A small multi-label image tagger, trained from scratch: norm batchnorm, 10600 steps.
Rows from block 7, named by matrix and row number. Rows with one number belong to one channel. Each number is 128 + 32 x the weight over its row's rms, rounded and kept within 0 to 255. All counts start at 0. Numbers have three digits each. After the name is the row's rms in percent of the matrix's.
# p10: first pointwise conv (model.blocks.7.p1.0.weight, 192x192x1x1), inputs 96-191
# p20: second pointwise conv (model.blocks.7.p2.0.weight, 192x192x1x1, transposed), outputs 96-191
p10.117 095:100139125132169144117105069154160113095107106047109081091085139178140133076174074145081108125136102139172111150116112117124129126123150118106081086138138117160127129163081080168130159098128119155168104135084156175213143090119120162177093125117177242134127149214136149152123091134138129124
p20.117 096:110149067137145082079182098148113113166106130169084125119143094054083154139109120061150131116180129124102092085091094106107165142145064176083115091130068112106114120159108103125120124187115153159143137170100104125129120082120166090125148111172137168153124115115110176154125127122115175162
p10.118 098:063115143074093113131117198107136114148138110092142136150147113145119095139117150118141124124123108134107134084169115105121158158111171106078111139075108157098126071101138138153082126136095203085134126124146189089176073056114156091126130105063085111086094099095065108110152151186208155112
p20.118 096:172098150152128090098085130032141156158087140113095166069168152092135133155153086152123128133124136145060119153117171101137178153128126174174109158148159170135152152126139096166174148123180078134174111137151151129122107151160086182096050138092133118165050086075114116111146128110107171118
p10.119 097:067130103108145122164157138087029156149128094155128129134099114118120118064149121104194143168078161153133070114069117153101112130129158102160135102144131166168118088105069141103084121115065092141113089178136167175157159106139174108155164121116149128090174127130166075104074082086111129142
p20.119 099:073104185109090115135118113129112109139078174140163141128054156137155160133134099103183205163113093144146139137133120094156180123108151082130154086137203124133136126167104158121130159109036184166146151188169166143080077102202133123092119142084158164140122103058103142130113121148141162091
p10.120 100:129131153169119089124139161090128128203165100134137122253102168135129145128163117127121126132107103127078192125118144112123099156115197153120203159102143158033160133130104117190159072124116155101084137134174167147114155117143139133077129146067107077102147132128097129128085147061166104101
p20.120 101:100066098160124136086092168097118102151134134109146114085118129120143140110126074105152146183155070098086168167129099137139109100122057135119142192142161110113112212084126123184138157100184099146134123141140147141102112103186176101175170134191180119150131146121081109110123215117140128137
p10.121 104:107130090106165106140069116153143121171130165124072146127124118131118147168138110120114069170154099125173137146126115095110137125136119181101160186094132130150148160120102085127158165095108089116130116094121172097093076136099122104138179132125153173113126159086094208154081161101077126080
p20.121 100:113093165175103136137149079102070115170141102179137137166117143158134132107171110166080140087094186063141104122117162133118089097147117153120123135158162097138125108087078144081077200106069084081096116153115091096169143108117107154194132135072119127092115056124084108141165132177094115058
p10.122 093:109121135149104098098127122129087094103096135100095137102137109142099133198078087126069155058130121143106155137124070189107109145105131093120095164090093169115157127100061189186157134200073159125172106130133090116145139115107134113087145152127110123154131061130163095100228103156143131102
p20.122 091:153143141131111202136112153148167120148138133114145125121121148184130191149159131149124139125103178138117133122116104152092140103089126076124176127101085176057152148135101065095154135100121140172153080140127153084109173130180124150071086140169105162141125087169110118140122139094137080159
p10.123 103:105139189078127117197102164105148126124101167103099151160169124167101146155116175097109128128094188123133101093112066164142099121145127120046138145122117135090122099099126180095109155103113109107084140099132117130115170153140096163123194144076124089111183076087126145098131139135145131094
p20.123 106:114122120078113102094163086082075157126147119178141075112071093132114073153142117098167124181152113133094093108146106111131067097144119129129214131135102103127113084150133068149160153142122110119105167107102117117116165148167151216148151161157154102169179157121109124174122147115085147129
p10.124 100:150099165128121082113112113116175162081082121067120101144167110143110164161100102146111127112122098098173142128166113153128059126107134122137078164153073198107110141076180167121121070149118139153092164067085096127118096121095164144133097181081122101147164093119141116139121138067096067098
p20.124 094:101142101132164124140151096108080065125100122190152104098093094197123139124064161082165150129139140102161112117135144094104123074131097059127095119150081100115102148112160168104144166113126171109095096148091143096145127149158136129109111146138134115152066093059128087112110140168130145094
p10.125 100:105169202103094137139127114106090172149119219179100130119166125134189145127137094138151155085152180171135146151130153153136176114099120126158148175124147123163076130147144191091112133093123141146127104138091143107113101185110205158126104169182081142184134120109125075091175122136144125134
p20.125 101:173103169189139106124172092111093101110171144182107102144112112073086129102163073066114134151187102132102099126121143099131119139203142074109135112080161134142166123163144104135109138134155176188186141125113144110117140135165160104118177146102142183091113139100172157160072186157146134168
p10.126 097:113105101118129115117111090157083087123126079120086107105142108131155132076117146142159129153144132104151133093131113085120144105112118112143082156116082136145186208090190130059094089084139108191123139114079167092166131109103131119153113125102149114137135112105093117118090048072127085113
p20.126 098:068136144094089163152113074215138105111113114098109100131083128128118141112102119127142093125087106119155163152169151146082195081104126142158169114081128064069125088129097078119105143110146147110127132108117134121094167089151128164145097120156130128166120094150119078131099223140124125175
p10.127 100:123093128146165136128072147103118102140117133150081163072100106148146118197135105180132170150067106094149161139074163124060187164106193079142102141126108118108153148108056101157184124102131175133136124056124133096109116148119114172138163158119112183159149148167121100064110113151068162165
p20.127 101:123121120160100101134132119173082120132136156150143106087124097107149134157156123133194139133174123116152144183173127127161081091130158174085140104102139102146199109146118134164063185162172143120072172138131118134138130124148083096107122127121144129177187120103135182068104067193126143143
p10.128 098:161085186096091078127135148110142171093149121153119129103164092105163101125156117157213124189152078130108146143154148138078134129165180106167137074148114106067112140079176125085128097124113119127133165152145096096125089117118116122120060090142105088116090162177154104058183106088119105109
p20.128 103:108093117083059117138132165107151153149142143137115083156188102142097189167129067090105182111094089111142138150124120157177131151112148164076147153106101141182161147165076087124107150122086171129154143121135142083074126095110097114059108112082158093090104154114120147113133108123118135105
p10.129 102:112092094133143109142113137163129103175145131097204153120103151142096123068088096174107119164157106070119177192178106110101113080091166125101201092122075088116127138139074080124093134123111117076121076149168106204141108147105160084214100088107076153071092152134098090125142189145108139139
p20.129 106:115142100061129138060115161114166138118096090115149144163066122102146148180138109200169154122194151120120146148104123193093142170101133141169159103167097142152087116111156060156142119146096131151136166159130151202110121086061153178108168162145176115120087131137156115114091102058135084106
p10.130 097:137144108135141116081101086162092136138113108135138146068122137138066158141134158142097109166095124127116135130159145126069116054115128108137110123142111114144104160087135126132112136080139129152089172115087107098163173165172188185167087131135124149168049132168130144182094107140096133093
p20.130 100:126087151157112157126124108188151122146163126114148096139146093154126152159103086124101157120092111107127150115091150156115138136097110131026120155116145109093105126178107082152085127145076068115180102149122143103097164162081122166142066196127132146073198032146050125152140082154107179122
p10.131 099:116120166093069076078133172131077140098103154074130133138123067144164135164086111089099149116134091112192169126071113167143104125102145144094187149086136197111116130114135126116235130127075101149098096078171115120093140166181148082096130182134099126127135096136102161157142098086105106115
p20.131 093:122096143163125106103192099097127122075156102102163101110093056125104150146086094174142083153094084118123149158094080156140168199092107085139172130101125147122146117155160116116142106123106163145089137104075171110100152156098156123126091151118186125142124117101147154159158125155133157109
p10.132 099:137107117159163142102126138104126091133118070092113201114113119083100119135118074108136113106097108148081109130133127075092115091101186191212127150108139098138105148189100102109191106068142129158089124089111143100152101114188119175151064167165104102095098166091079122157095115120129161105
p20.132 096:125115129127132131150208107195119078166094101151141178163098089144124087187151146115141135141109111123097142168121139146100149116131169101149085107126125042134123108140078088121114177098122160200142162186175140121166107095140165142129152110134107155029088077181140185083155108132121157071
p10.133 100:120102087129119140180134098080171138199181153165102100110134121105076100166097226099121106112126117162095126117113138105152147085135106185105177131140081147152092077152204176139073083101150138158118076142193158113135148137112124118127144081111110101086135126063107166112162179117127142092
p20.133 099:068099137106133124091154167149134161086128133201119102094080091119182151086117137109062164160103135129115112102135142156151173154153157134123114121184136193181122118114154111192113118106112089125119116152162203154129110137140146123095100115184131141136165129172138134075101132068107105147
p10.134 096:117156101150236116175102113064149082107164115151092134105127225161148158081106080142100145122146136155124110137096131106196213145080135135140122121116220148086139110198118105116100152109160076177102101091141161097124149097180145135158128154156158084139113148130091094140176067195153090178
p20.134 090:110131154147107095192115177115133152172112104166099135151129117119153110166153160129107168128124167140123135058134157131142157110105044123057131158149115147064180072109109088177165158150155119108158107097123106137069161145146085089150147122163134057175067149129112139086174156085128124090
p10.135 101:116096087093087150179080097151110113186112119118091122092133101094111102186151113145114125121201085149095112177111123114100145151104097205169069116157113138129048148144129152104128075163128101118092104133171111085170132119109160156173121104101089119095099167157139143160108150075131154133
p20.135 097:050135167095171081138171117139139130164118128163123184116117114118167071079117124200070128129142101116149101141159074142096145197030141139162071158138121125130099114062136121123132083079108159144124129124112132111144116172075122087171126126156130100117076073104126092136124116155091140092
p10.136 101:121094138206100121136116129120122148082139130104133105109115053059138103154133110121064128119156124102097115040081159134092122099143148098081143122190146091107135158157198190131074134117070092160094106171139112101108118207141102186113093203114089088134101136108130135097162104179127111142
p20.136 098:081136107176068112109125159066119155155133158152174118092148091179144172131084108160136175087121150137197086154144172230085137176143110079126169096141075119174120128144156086098092139157146124137107099113123094138147128114106108140101096170142088083136112108078083158073129114102137112096
p10.137 103:192075116095135127101131150143120111136126147172134126125135095108153102107162105091148149133111051090098121166104196123128125104110135065178123096112151146107095218098101093131119115126222113135116144154152104094124119147149141114130119143132090166146109118193153131116126137225072178120
p20.137 104:145090131107149199141136158241139132155124092131099168128159148166104111117115075145099179099086164144119100121207162120136103086117115117129109083100124105154143099162079136102117122150164077112088155187145090135140094096133112154176119122114104121127155098134116087097086098120048164111
p10.138 096:062152156194077137181105075113198139075154079105090162134071104072091129189109115146083090138110117091141116101123109173105106072089137143096172087144095168156166118138139133129089077186099152137134075123138099131136122150137116147157137098138153089119098110144134110132174103126177169118
p20.138 105:130115104110124110142152075173119086096116081085106098138158133162078122109088109132127149106182082087123142090145109084202154050113143145119109114137136114158100142122129129159072124090092101116118176158159051087095203129100146061151139111121132130086154142158134110130183143113092139220
p10.139 096:060151102084134140172184107112086165093176120137096075130121120206136158095187113103220091114166191114121116087099137189119069127086138093154137144196114166125159104112076138110131137185148076205135128085071143103127136098139112125165176125079163121081187105147146056128140101130105104101
p20.139 096:107107160143137102158095119175129144170091104175040187122144182130147162171174085103082166119141177113114135144136144106103164154070143121130119124136120165106137144175106124134141134132085129128113146159176096111106102133108100129115169116136188115080077147120136118079070177161181193117
p10.140 097:114129178091130048107088113070125129148108123153145077123162060061157107094176075128129141112105127111057107115124124102119142117188151158124119088117116127056096167133109137077149168132081164102120167119084142082126092088132162129142111163087120123087114090080127117150168094083147152114
p20.140 100:115095111104123126108130108127180190111179144102136082099094102074082101172067134136140143128137110098124121163136122097112116114082090103155126130140111136169194125106134083173026112151141116130153065079087129107120140074176173146121082133145159119120183194142191153131162076112140087130
p10.141 102:097056104134131094077094140115107088146171111125177149100130109138118076083106128131090134142126095085152105100153130131172143129103184095098143136088160129125107129082109124197118147128094123128142175115103117145142109115090176136147145084091083113123071142119122128153123118087163140125
p20.141 102:133160079100100189123135093050105164107143147120114083060103126168109127142087156091180184139079159148185145135179143085092089136155137136160140097166041182116175103133136094116099155118156142124065174118095122085197109090115122094141166142119096225116156094116140115105094101133150100094
p10.142 102:129119144151117180116189182122128107141088094161104099173196078127170096134113170112125109126099133160096137152096067146084153132150119160119128164161108111146103136114163188108126080185181157122084205124162117134138105099098120135131171121091089095111197129093112116096166141100114176117
p20.142 110:122127144126147130133146134112143118133129143124121056101146149156121096149126084083133127116117147091138161100151148128088182155145162117158072173111124108096096132156071132101177097141163135136116200158148145167089149127098142104160178160138146123117054170174170127115096235105116157096
p10.143 102:111134113106100144167138105079085130197101135144091113214089138123152176123114095099149104140157107110146183132105087132103133131112163151135123135167077161139150073128121095136129147065071130098130109060133172096123128148081194144121065155103074049177182107082114136148115106095151148123
p20.143 100:141124092144105134112075134119150160130127065085102093147147116087094207131093112152165146114120139139160144120066124187133139081166093128044110128076137117099149085179150127117109132150143083098084127116134106137109121116133156109125115133101154154143100113134105063185113164171145092146
p10.144 100:092128132189195151147156148088021105059155091128150147075138123126141136050106132156096111121202125129088076078181060136136107169119145160100135154116098168131141126164091106103079153101110114179110109108102140086148089061134185146071094112080119089095118145097125125199105078136154096132
p20.144 103:132135111194135134109092069166123108097146109153078112186128128144108178178144133133128144137169133120133105127170134157118140154114110069092096118063129086078078141155210087111168182119120148130113098158149130145083124106079088160100138186156097132097076101134100118151158112132133068108
p10.145 099:090169123132154114097173128179073101084087111127065139079150152108132114089129047152126106166098138104125124052158129148150123122184120096114114134093137082108122105059102117128123168121130145095151157215124102117140085081134118168112130107114096089125115085070132104134178080124171163178
p20.145 097:116110131114113095149094130151092132115155124125072109130174131164141142103174132158076109136147184130111160122109116151115104182137091120122100105110149058133146133101123108145117090106117097124123110101088215159166089130126144139120169112087106138155166129079150139138123103084122140201
p10.146 099:170158076097135137168110087082151185124128168129103100104151106122072190131176127090088113126155098100108080149166165086142158144110110070143099118109113171108109180121111127084164089111159144117133151159138155088146084062096156092153135081152110130125119126185133169115145119176150101085
p20.146 105:124135182156106111134143165177062129235083123139115180155102130162104144152108084177107142123108199099057109136156067141163153146102167149150113143126070110119108155121120181105189127123145083135078142134132156125074130172078109120099133089166152126137109155140071124086146131139081083094
p10.147 098:099120081148110144107139116110110118099083090115107136180202128099154081143097105134116099175151157114084142149105129122110134101136138162147095098054163164120168134173085193084126116158179162121169096147143104140107084115174161057096145079149085146111124094105117154128181108143124099115
p20.147 104:133107112178135117107153134142106180180164162179105028070093155122133133122135120143152166109122113160078120143119104168093115105158082169180113113179106122174097091155080193110097090133143099112136118103105125132083213131132172161157134102129123128153170155117111195133137129127157148147
p10.148 092:104115158120177095130094159109115130131142089106080160101125134129172131180131121099099116174059129076182138129143115132121177107100226113186094101062183146153135132096085126102119138092139155126113151162098159088112083145156151079127134118130104122178146176149111161128135110200119168126
p20.148 093:159121123153164096072106115152139117165069141162104127088143131157149140149170133115092140159158073173145125110129128085072107099151115144111113105165068103149148094157153185180142084112138157151149104139171188098105167130110142122170098127137137096136096122170086127082132182125138170150
p10.149 104:136149132102102092131093151156142133124110168096147095136129102083197122191127152077169155089150151192132130207086088118106099125128129142114100139193196084131134135108109122128149163156130132100149090111167125066129096158135135130148061143115146116156143096117122117116085138132145098159
p20.149 100:123141128093118131136135135171087141104111139166110136172143137143158152165120083120187109134157107135122142169107155185131138129140162128196134158179165179142181092117087105121113076088121107150082120184166149135101112144115088102168080116058175108115140124048137160102190122096110130116
p10.150 096:091144121087123079105143125143131095165107197116167089172118131149107137118116069143093098170125136151144088127201079116109109141115147066098133148098139145121126078117077105146018160121110143117142147193100107235092098083111120133096148181158173136159078106130172141115215182135098108136
p20.150 103:119137080151123146162096132135129140116121133136140140132095082135173120146137181066113133106117128193167165112152127079060104084123186095170149091128169126108188063136086090151102119156088083124110120118167089130138159136236127128155065106160162061167136190105094188121171118167054162118
p10.151 102:097159091169095150161146145137139168157140140140129125128131149100140127189171089100167163144058182172187140203064089101123110159124142150125145107149165101201168123134125101140144100139095095103139126118112156100171225084158120147109167116112165120084130166118120159119119104092084090175
p20.151 106:105161127159072136151161096112136163069119174081144127152139136111132120085112193139113134120131124074089110125143139154113126091116130087077102142117071167156148165130133105131109154070116147076113171178074104105145175168086125100131141118193144143145122140078127130124056131203105091160
p10.152 104:134150133138095082136093156112091125076141126171102112109157117121127086129164092102143101141090165082077110062106127160107110111145139108132130137156072107189135104078140104144130088119129180111162130154097128157136141107084169109144099124123163109132158095186165123133144118140126156085
p20.152 102:077131119172089083171151187166176155104128091059132171177084058170183117092105132161124139048124097112121103104152107120124142135161122143128080112145127164132086116071131127129089152081147155144098094124111147160142126129168117114137101112053112139151205121086137155152145122080180153136
p10.153 097:103096127160080086092142126097089083099137081147105105128223105102134086136100095151098105123171103140110068132098085131112080114147162186146121098072111154117216145136182128104126087089136151148233138136086108119145103100088165112111117163099091155133087120117142146193142081100139076111
p20.153 100:145123143134121154140066091173182118082167151104108166168144107147145111157068170150098143157149116113139155114161127195117185120145077158140132125055088151141162117102169122127149175149140145166086102125147127108140087099129108167156141104080105134111110125127150090117089138185107041140
p10.154 096:135074155132104061080097179094104114084160144127080151120171122067141099164087073100098167113120103135116165125145161057083141067103123151132164172119120108100104150152080121118140088138158180125087115116166086136087127116172127133145108149146086126116097104174107091066119111126164124109
p20.154 101:055155136169133163164157089062135094127129135112080132180124154130177110116129129111132181061083076141152168130175168111174149136145141129153133151094076101121160144074133171179142111095120133152126106133113140089176151154158059091136110128157141065100113134103100148136183227168106098157
p10.155 105:119125107163136081118151128090083163160111086132154092158133148103116095090255102120158132172146120124106138129110108092105131144159151098151145133107123138066120195143155098133119138162101059114112117119095121123139154184098096187118105165107131111141061157119127159113099137072118171162
p20.155 107:105142102165144121080151219125110179117110122132184143181109111180140149181126117165145126151150111130154127131187119087132157161089103084140151083105139128039211081090146106120124126130117097152098118141125114128128138113152179157126109096168172129207119142167064162136159121113123146141
p10.156 094:091109117105117113131100152114139125101181108129152204092138088112092166110116149079117116116083099141141108139081158085129154102106216157146154100113157150149162174101094094131149135092133147190141194081086090117149133155159089133134140097124123114097053121138065132136114149171038110118
p20.156 099:136159193128114114215101134100192100135116201096127129126091106166083107124117125147115139144109210093101103097043148124078129100075105155130109102076097044154151120167075145149132152106118138097151114183158118132126158126158108174191197143081061166094115141152175132160100170106112153080
p10.157 100:104108156104155106107149170100102182069181129214135119129163152128139135117189145104170122108116126153098068118132147111038122150102139108160116131110126129140131101148132115110078096142118146080141108222162090081188051126124181085137078164101133121075134083136194116148089063195146127092
p20.157 100:143139113131114132045163165122088105141167119148149093110192082099091142151147134124075118095133089057150095169166089126150125182109125123147094121132130123142146146121175117119107088163172096152124097092152148127138109122166141129167172120112143141076061126124135169113145162168070067106
p10.158 102:098097112162098099168093140122138130153133105169132094182074118175171121128128113139179115148158162141048124143155110099095134154172116139115086165149125107175181102123151115101058108068147126112088089151156099128150119217103131200135133137074122096159113133102130113116095087090152122115
p20.158 098:076133156130098102102116133079157129111155133168096093119135124105201176096118136108149145080128122102167075207078142143151127140132085154083097118134108083109143096149136138143167148168093078206130158118162105109107064109111134143104114184110119137127084134111157128183141102109075162166
p10.159 097:158085154118161150087137143138170113131115121160122124148112106154155070137197084113174133110137154068126086167069147143112137135127140129182130112125120136107123125138153132137114147160114079123132118132150085123230096255135167153151105186119164116125094127143099073103160106180101098168
p20.159 098:109129155113085139115097104164172123164133160116129130110096123108129125121149069057104165166146109080132145141196117099106193162097130177181058053139080058163114092148106128165104146127111168116091111096142093184105138147161156100094083145057110145066157148085110091167132120137063132112
p10.160 097:147134207083117112117152090131117172087109157120137112171187099139139175129144136083179146107138095098167148167112109159088124154148164083156101128103119099085112102117193134116083142153125129121095150143129077099135164217139149118178118129068087121082096152166133129134110057126129101108
p20.160 098:151161111128128130174105088099207139174126109168117098172121076217172126139098147114160119078171066124133161132154148137124143095137119185134124108130092171087156133074194128086125165082102182149088124182100121136125137121137132197109093129210121175142108120161092152144154137138154110140
p10.161 104:127088101152110097087083152097116107147120085134166116082130084149148152110069080114067097139166114098102118097144159132152077107111173106121125129143129139134147165096069093183081088081151113182086150114118136090117100126132137119111076066131076171115110118143105103133089106169157086121
p20.161 098:087152127141109080128147153162134133164111145134151202125108106125116115106166191112141164147099110197114144152125166163186108141106163141121161155116086084108065181167112167080160144171167155107151111081195117157094129142114139134126083083113123103095100108114130133190150128126108150092
p10.162 097:198093144120142094119122151109068135118112092145120127158166125101080194107081208105121159095135129111138132101177136082113139134086071088125077136097089183103141066143159131130086088142125181182146217116174124099116117092114166092147078102096136154136112087093110168114109063118068121090
p20.162 102:125152125061125152142129198150114154131169089098128099158068145125183122163148133136140091159081082081188148108094143156135134047105206150090120126141117150116210138132076143170139142156146112147119143086117133134116117195141106179121153058106164101138166075127132150122094108128148119089
p10.163 100:125122106175210114105139096170160151140166089111192110107116176130114100104117132133142154189196110152159084184157123122158190138140141183159144137111152133121130154173090093127131152129161146180113160162116131159105153065142147132124097145133111189156141120174116139182157139072138130112
p20.163 101:088151136134079097153141117174154153201048142219106113130119158091099109094080162118142104143136124155154102153190160112117172159210164132138120080107125186167104114115109143143098133057142153151100134124138113157160077126105166066119101076091113093120135106126098107085135097108129128121
p10.164 101:156130175141124071103095134112130094225133112104123151103123127100153089139110092163061127179093097134097109107168112161161124101178138173099150076174159099162089100173134141159115135146089132123068104169118115138182081119127153127111117114117097090094124110100088146106179107163149255110
p20.164 095:143145126159102160137123119089170118118094047154126137101192128131107084156141175160146126130161122080185145146091081159165104189174187127108143135132125073097102157113162130088127121136133110104075089136122065083147143131155113151142126035150169100140164138118141167143122122123085124172
p10.165 095:115122161135112105073107171087152150126123142158171171109163099099099109191154190122141193156088142090139149125110154178082124174085148082138080119096121129111090122108126099171181045176089106105130123123140056104112126118131093145116085159107091115147094112070123106102099107081223131111
p20.165 102:095171188104113117132119170155171137134101190137117149165125094120133079094147121126156109096094164098209116112117119140096096147151138088134143107167114070131143142122126102082219085119101175117195046115091163124140147126132137127115134126155125077105131157122073177135151170126105136150
p10.166 104:106068112163131183199153122105152131161088126103122141091126134165123175113131171087167119170129162162092117135109093156131105101081125113105138168108146172035170123077184209103119107156131114137150124124161128212120113147148132141096163180230058143135099089083096129106219082065136192123
p20.166 099:104122156089104100111078087141136141159129115156159123137117104144206113098155187083156121128092156107149152163141153137164120111124128174145110090154138119158087100089207140155182104135196104124141068084086114153176108104128101090129136132121114135120142074189140090120133096084048131114
p10.167 101:130085147135085111124125135135147069160147131188107110159130101082171093168090180055146128149061142146110102107146191122115096175139113192100144093185137081119109102146126157121088151078086163089132123181168133139110148106129119184087125146095127093101181130099070160076124129133140130137
p20.167 103:117151110165080161117096099145073088099086183108035180116109141114142080115149136078135128093158122126140044081140124085140107146130118149097189130133095116115129071151111106140146151134131126110128048191129135120093116098122148174158137252086165157154130158080093148104124193067164104166
p10.168 100:096098133131135095140134119101110208073152141238149109151150108077099146118123125089140162255125169164158120117136192111116176132112109151146182128129078084110134097133119137111104202110154125085085093163133162118127134123126114120132138113086112115044122242180066115123099158128129118110
p20.168 105:111099162133146083141095128152134089085106125169139148138135115113100178172103134155097109159115100151147095153180114095110090110077139138078161097089128155151123120118176134145115079171116178129141130134113089084169077079145085126180133159158156063055183191103149110114121126149076106129
p10.169 101:144073098069121153167096075124080109183111117105151131130088107096185166156089163104145128203096110155190128106135179139176131193133163168171132118175149087128073168135129075159121185082106155103097181107098099096097140098107122213107079085101151111127127180136142154164106180156108183092
p20.169 113:171157141096078098158095109097187136152075105170130135073120233099082109108104072203160102194146136141129170154059137138120132104172139142119103054107177119124150149165112097141091157118151108146079067073149122135102128071147135161112137133059088157122089125118143106076091120187121148151
p10.170 095:099185169085160134086104066127127179134093136161082092181182157129122137112183106118115130109113083134138094092135167150149073094111110118116083210153122136093084144105101137073125107120083110060122085179071120103198109147101135144115114131157180124125102144154103148133148094169153125107
p20.170 093:131094147132186063103110155130134147139124133111089146104169178150138058077122146163126115151153145143130154137140121151042160157132135145159071142112093189131124072147098147118119179116069189167156113168171102110175068073079072151107124119135207121154118109177121139139168137063168155108
p10.171 103:098171148114160134148095135152105117128140146145131131090181136160120181122152159111115140170119218145107158085129069123098155113101087162112109146132173164121091133131101172102144101110158138202147130087116119107080138113127076097133151114148088207122107123112127130147126122126158135107
p20.171 093:095140162162109114126106162096115120107105069079125111098114226186087172116122074157133125137036167149136123116137164176104167158095184142141101115139116067194092142145131161105168110129139121146112105121118164083111124115151124108064097097106095079147151074134116097141091165127097116081
p10.172 099:157091190115102114109137131100093137129132144156129145084135138144104174073137086108148204099121095086156167078131117151160104182114127050140155119118124147154134107108127131151137255115068126091124139125064097098131130131150102136107099129115110180125077107107139120144082109132106076087
p20.172 101:110110179111108135134114142132180100095037185144144187099170106105147130177115141101142123163153111132100102146132179107182159106191171154114105157216111147131130132119178075138151169177124142143191081117105130134107123109099102075150087148016131105125113075131195161131115104152107114089
p10.173 100:143149110086157134160107157115093102119138248160037126162117156133127130101164150104177133113125068137072116135249131118168137109080154097093103178118104104118102099152145100088119119105147119128135135113067140146158194192197150142143130146222124127202154120166105095176167087138093121175
p20.173 094:095195055074152145156167132177169151118099144107165176166183108128163156068139192090140034125107098139141151162095126108158154109139127161086185130112188155133196139152108101114071123198112154131155133111191146152065146142167134147149069121110164086205144141107085138103078138098159149151
p10.174 098:128149135124108091092118099148146115125092117117095146129169116062152044100093142130101186068143143184116097102161120146142105075112158196089081152130054136114118143120152152102089082110070147132178154086069136174097107105109125131079115121160097160194124091082120135140177127153169134119
p20.174 100:075090138079171109133190161117140126120100148143111113208130097097141102118143183120188085146216076164132115124149157161128158153138159135129140192129087094117101167195092136143147149133146127140148107100129147153121134122097088121141141140083110143174142106167143146155133077063134144130
p10.175 103:108097090095148153124160112121075106124090119102164114158152149108120176113117107134135118166140088212131184136218067142110138146163147178151059130133074131063143170123070105122139152110100144125177122201121168125145125091105111115104102100103105116106098101089103132118170124126176095122
p20.175 100:118093113113124160107083146081142136133048111092171128127135205107178186172099167152152162140201131165062139143107164162133094043103108136167132121114111113111071060145123119172137169161069108094189161113091128150122138172124103097166077065172133078127072120104205149088104102128067152081
p10.176 098:186108117081167100092133123050135135102102075156094173138097126125136038101177130112111101160134156164109116128110109092151175160103130148132122114101169114156129102159109151097159107118104117112106147084097207140172093055084117149176142092079119166142146158118140222115141088127097134081
p20.176 100:125167150181159056077124123122069081107109134134120156108134099165120130140205146085168118168139112153180132079104109110130140162102094156160174209166107111181158148068186137212169102084194097156103151112163133104156133164138144158043128095114157114096098121131122120128126125147136114090
p10.177 100:128085152101131108135101136116091129112127064079122116158107144161144145080091078147132117123067108112127223111121118127086068069128099069141078153125090127090149117062105137137074093103104125111119145177123160174121079129110128130133086127084148132107207107108088123099110132177159167133
p20.177 094:154114091140140150153123188061104121191149161138176126157108104157051101116108125159135143126148143087074115190183159136106091111208150070159081135107132122146095123148139111130136162133146116144176125111108139138144083173111113117092080163104119103119171161112125162079172154131117081074
p10.178 099:098092157157157090179129080123114235168153061138137090110119162107117194116182155118142123127124115130198103141092114218136120128120107128090115146180136170170098108121076134137083126151058145105112061137103126109132170105106154157146116112153101142078129106131092145062130126127144152081
p20.178 100:170117100120156125125129111136108141135174088124137119133095141142091058151113162128155117131090161116115079138140122166103165120118163141144165137101158146123108097161156151175128084140187166123121130084094113146103097162078089172148107140112163132105148131144095141128118088067152073128
p10.179 102:122174077128139098149164210122099105156108204136137145169099110119137128158153132144133144102170083086159156166121110142070132129152104128103156168075192102107153126107098098108152213145081115119149058114178156121155162124166088144158143165144130073125136131102133062133135113095098159163
p20.179 103:109103090171196071127102110113145171187115150189119123110070152102158167232136143137132143116140125116087069139089147129074155110120094169173128172112136067128184097084113165113142148120101122121151106098169191150131060147079184150126137115195112095117124142155095129123204151107154148171
p10.180 105:171090109123122078102140077161112099097085093142171115219099140114162165107101162171136135121057108136162182110111120142131143136138111096100126108106163100090123084108119085154156148098116166112140134099121127142089148139137160189090097154088131121090153104161103201147132118130151134111
p20.180 099:082121130081130137109128080141139083146060217100116111170104189141137140118109134161170152103105127065105130135129072118115133105118118136071127180110085080115140075144109121101141053128077124183136112105130155142088144119120190162111127115134146139106093068173098120155024155177140128136
p10.181 102:103086195088085096140098144118084116129149182145212158106102104092160104126105080105161191097118140072035113140119111083087127091109185118142133115192101092126148110169099113140157154101118119118121075053135109134138151163090103188148067145102081088112108172078074104134096123135150054106
p20.181 106:122146144136140122167074135132139089132104134106143160154142130132178124158192064152147105135113085060183133135142129160167083088201155114119141162150115104163188191155149162130134083148108150170102127067149115062116188094156077139111077133119192159111166170061155152131083129111157105075
p10.182 101:116088114098040109152172118122134222138092151094155129151133104116131145165145152089153076135094095165195175084096154125114093168125148156121159100157100157080123114123090113133095170180078090098072115123132086116106142111111110126106096120091147083077159119142106102128111115164159112086
p20.182 096:101129152175144120171177140132182110089130153141113131161132105123179162096198124155143164144130087145117153093069137137099126151132149084074124078105134092112119119134127142072073120140063095080150137100144122144145146082099175084125148101175113118126131105133164093125172151112083118164
p10.183 100:084073149130112140087077106152105093132172108133157097164108135140127144124127123201125184140153134117120170113092145067086111131107159072089189197148120132113172128145115119179141168083101137126120123120051165114086208185149127170129119132122101129108129174103110139098090148201089123133
p20.183 095:111110099145117160123107162132096095089127139096111149128160124104159148121161124122121133105128101118098165193126132111133173163105152167133065105077143142181106121148155139127131102171161089180177130047135115090115135145158127171180139112147130098091102075112100176108083161121139116127
p10.184 103:136157098106090112159124101120130084052166201102135108205127087176091151160135113156148156131101137136114144089201093083115169156122139133097107139128118125114098050146127110151142112097181176113113118121150116064149078138122155098105056096101110114194109066112141115226119070126173139157
p20.184 105:136157094112177161168141125104121117132156109148117113137086168086159063156131129095114088071100144131191114105163120106152091094146173165205222199138156115129081156062111175161128143136146096125110078143108219077121156057088131109084098130133104075121085142143118142134119053122130121098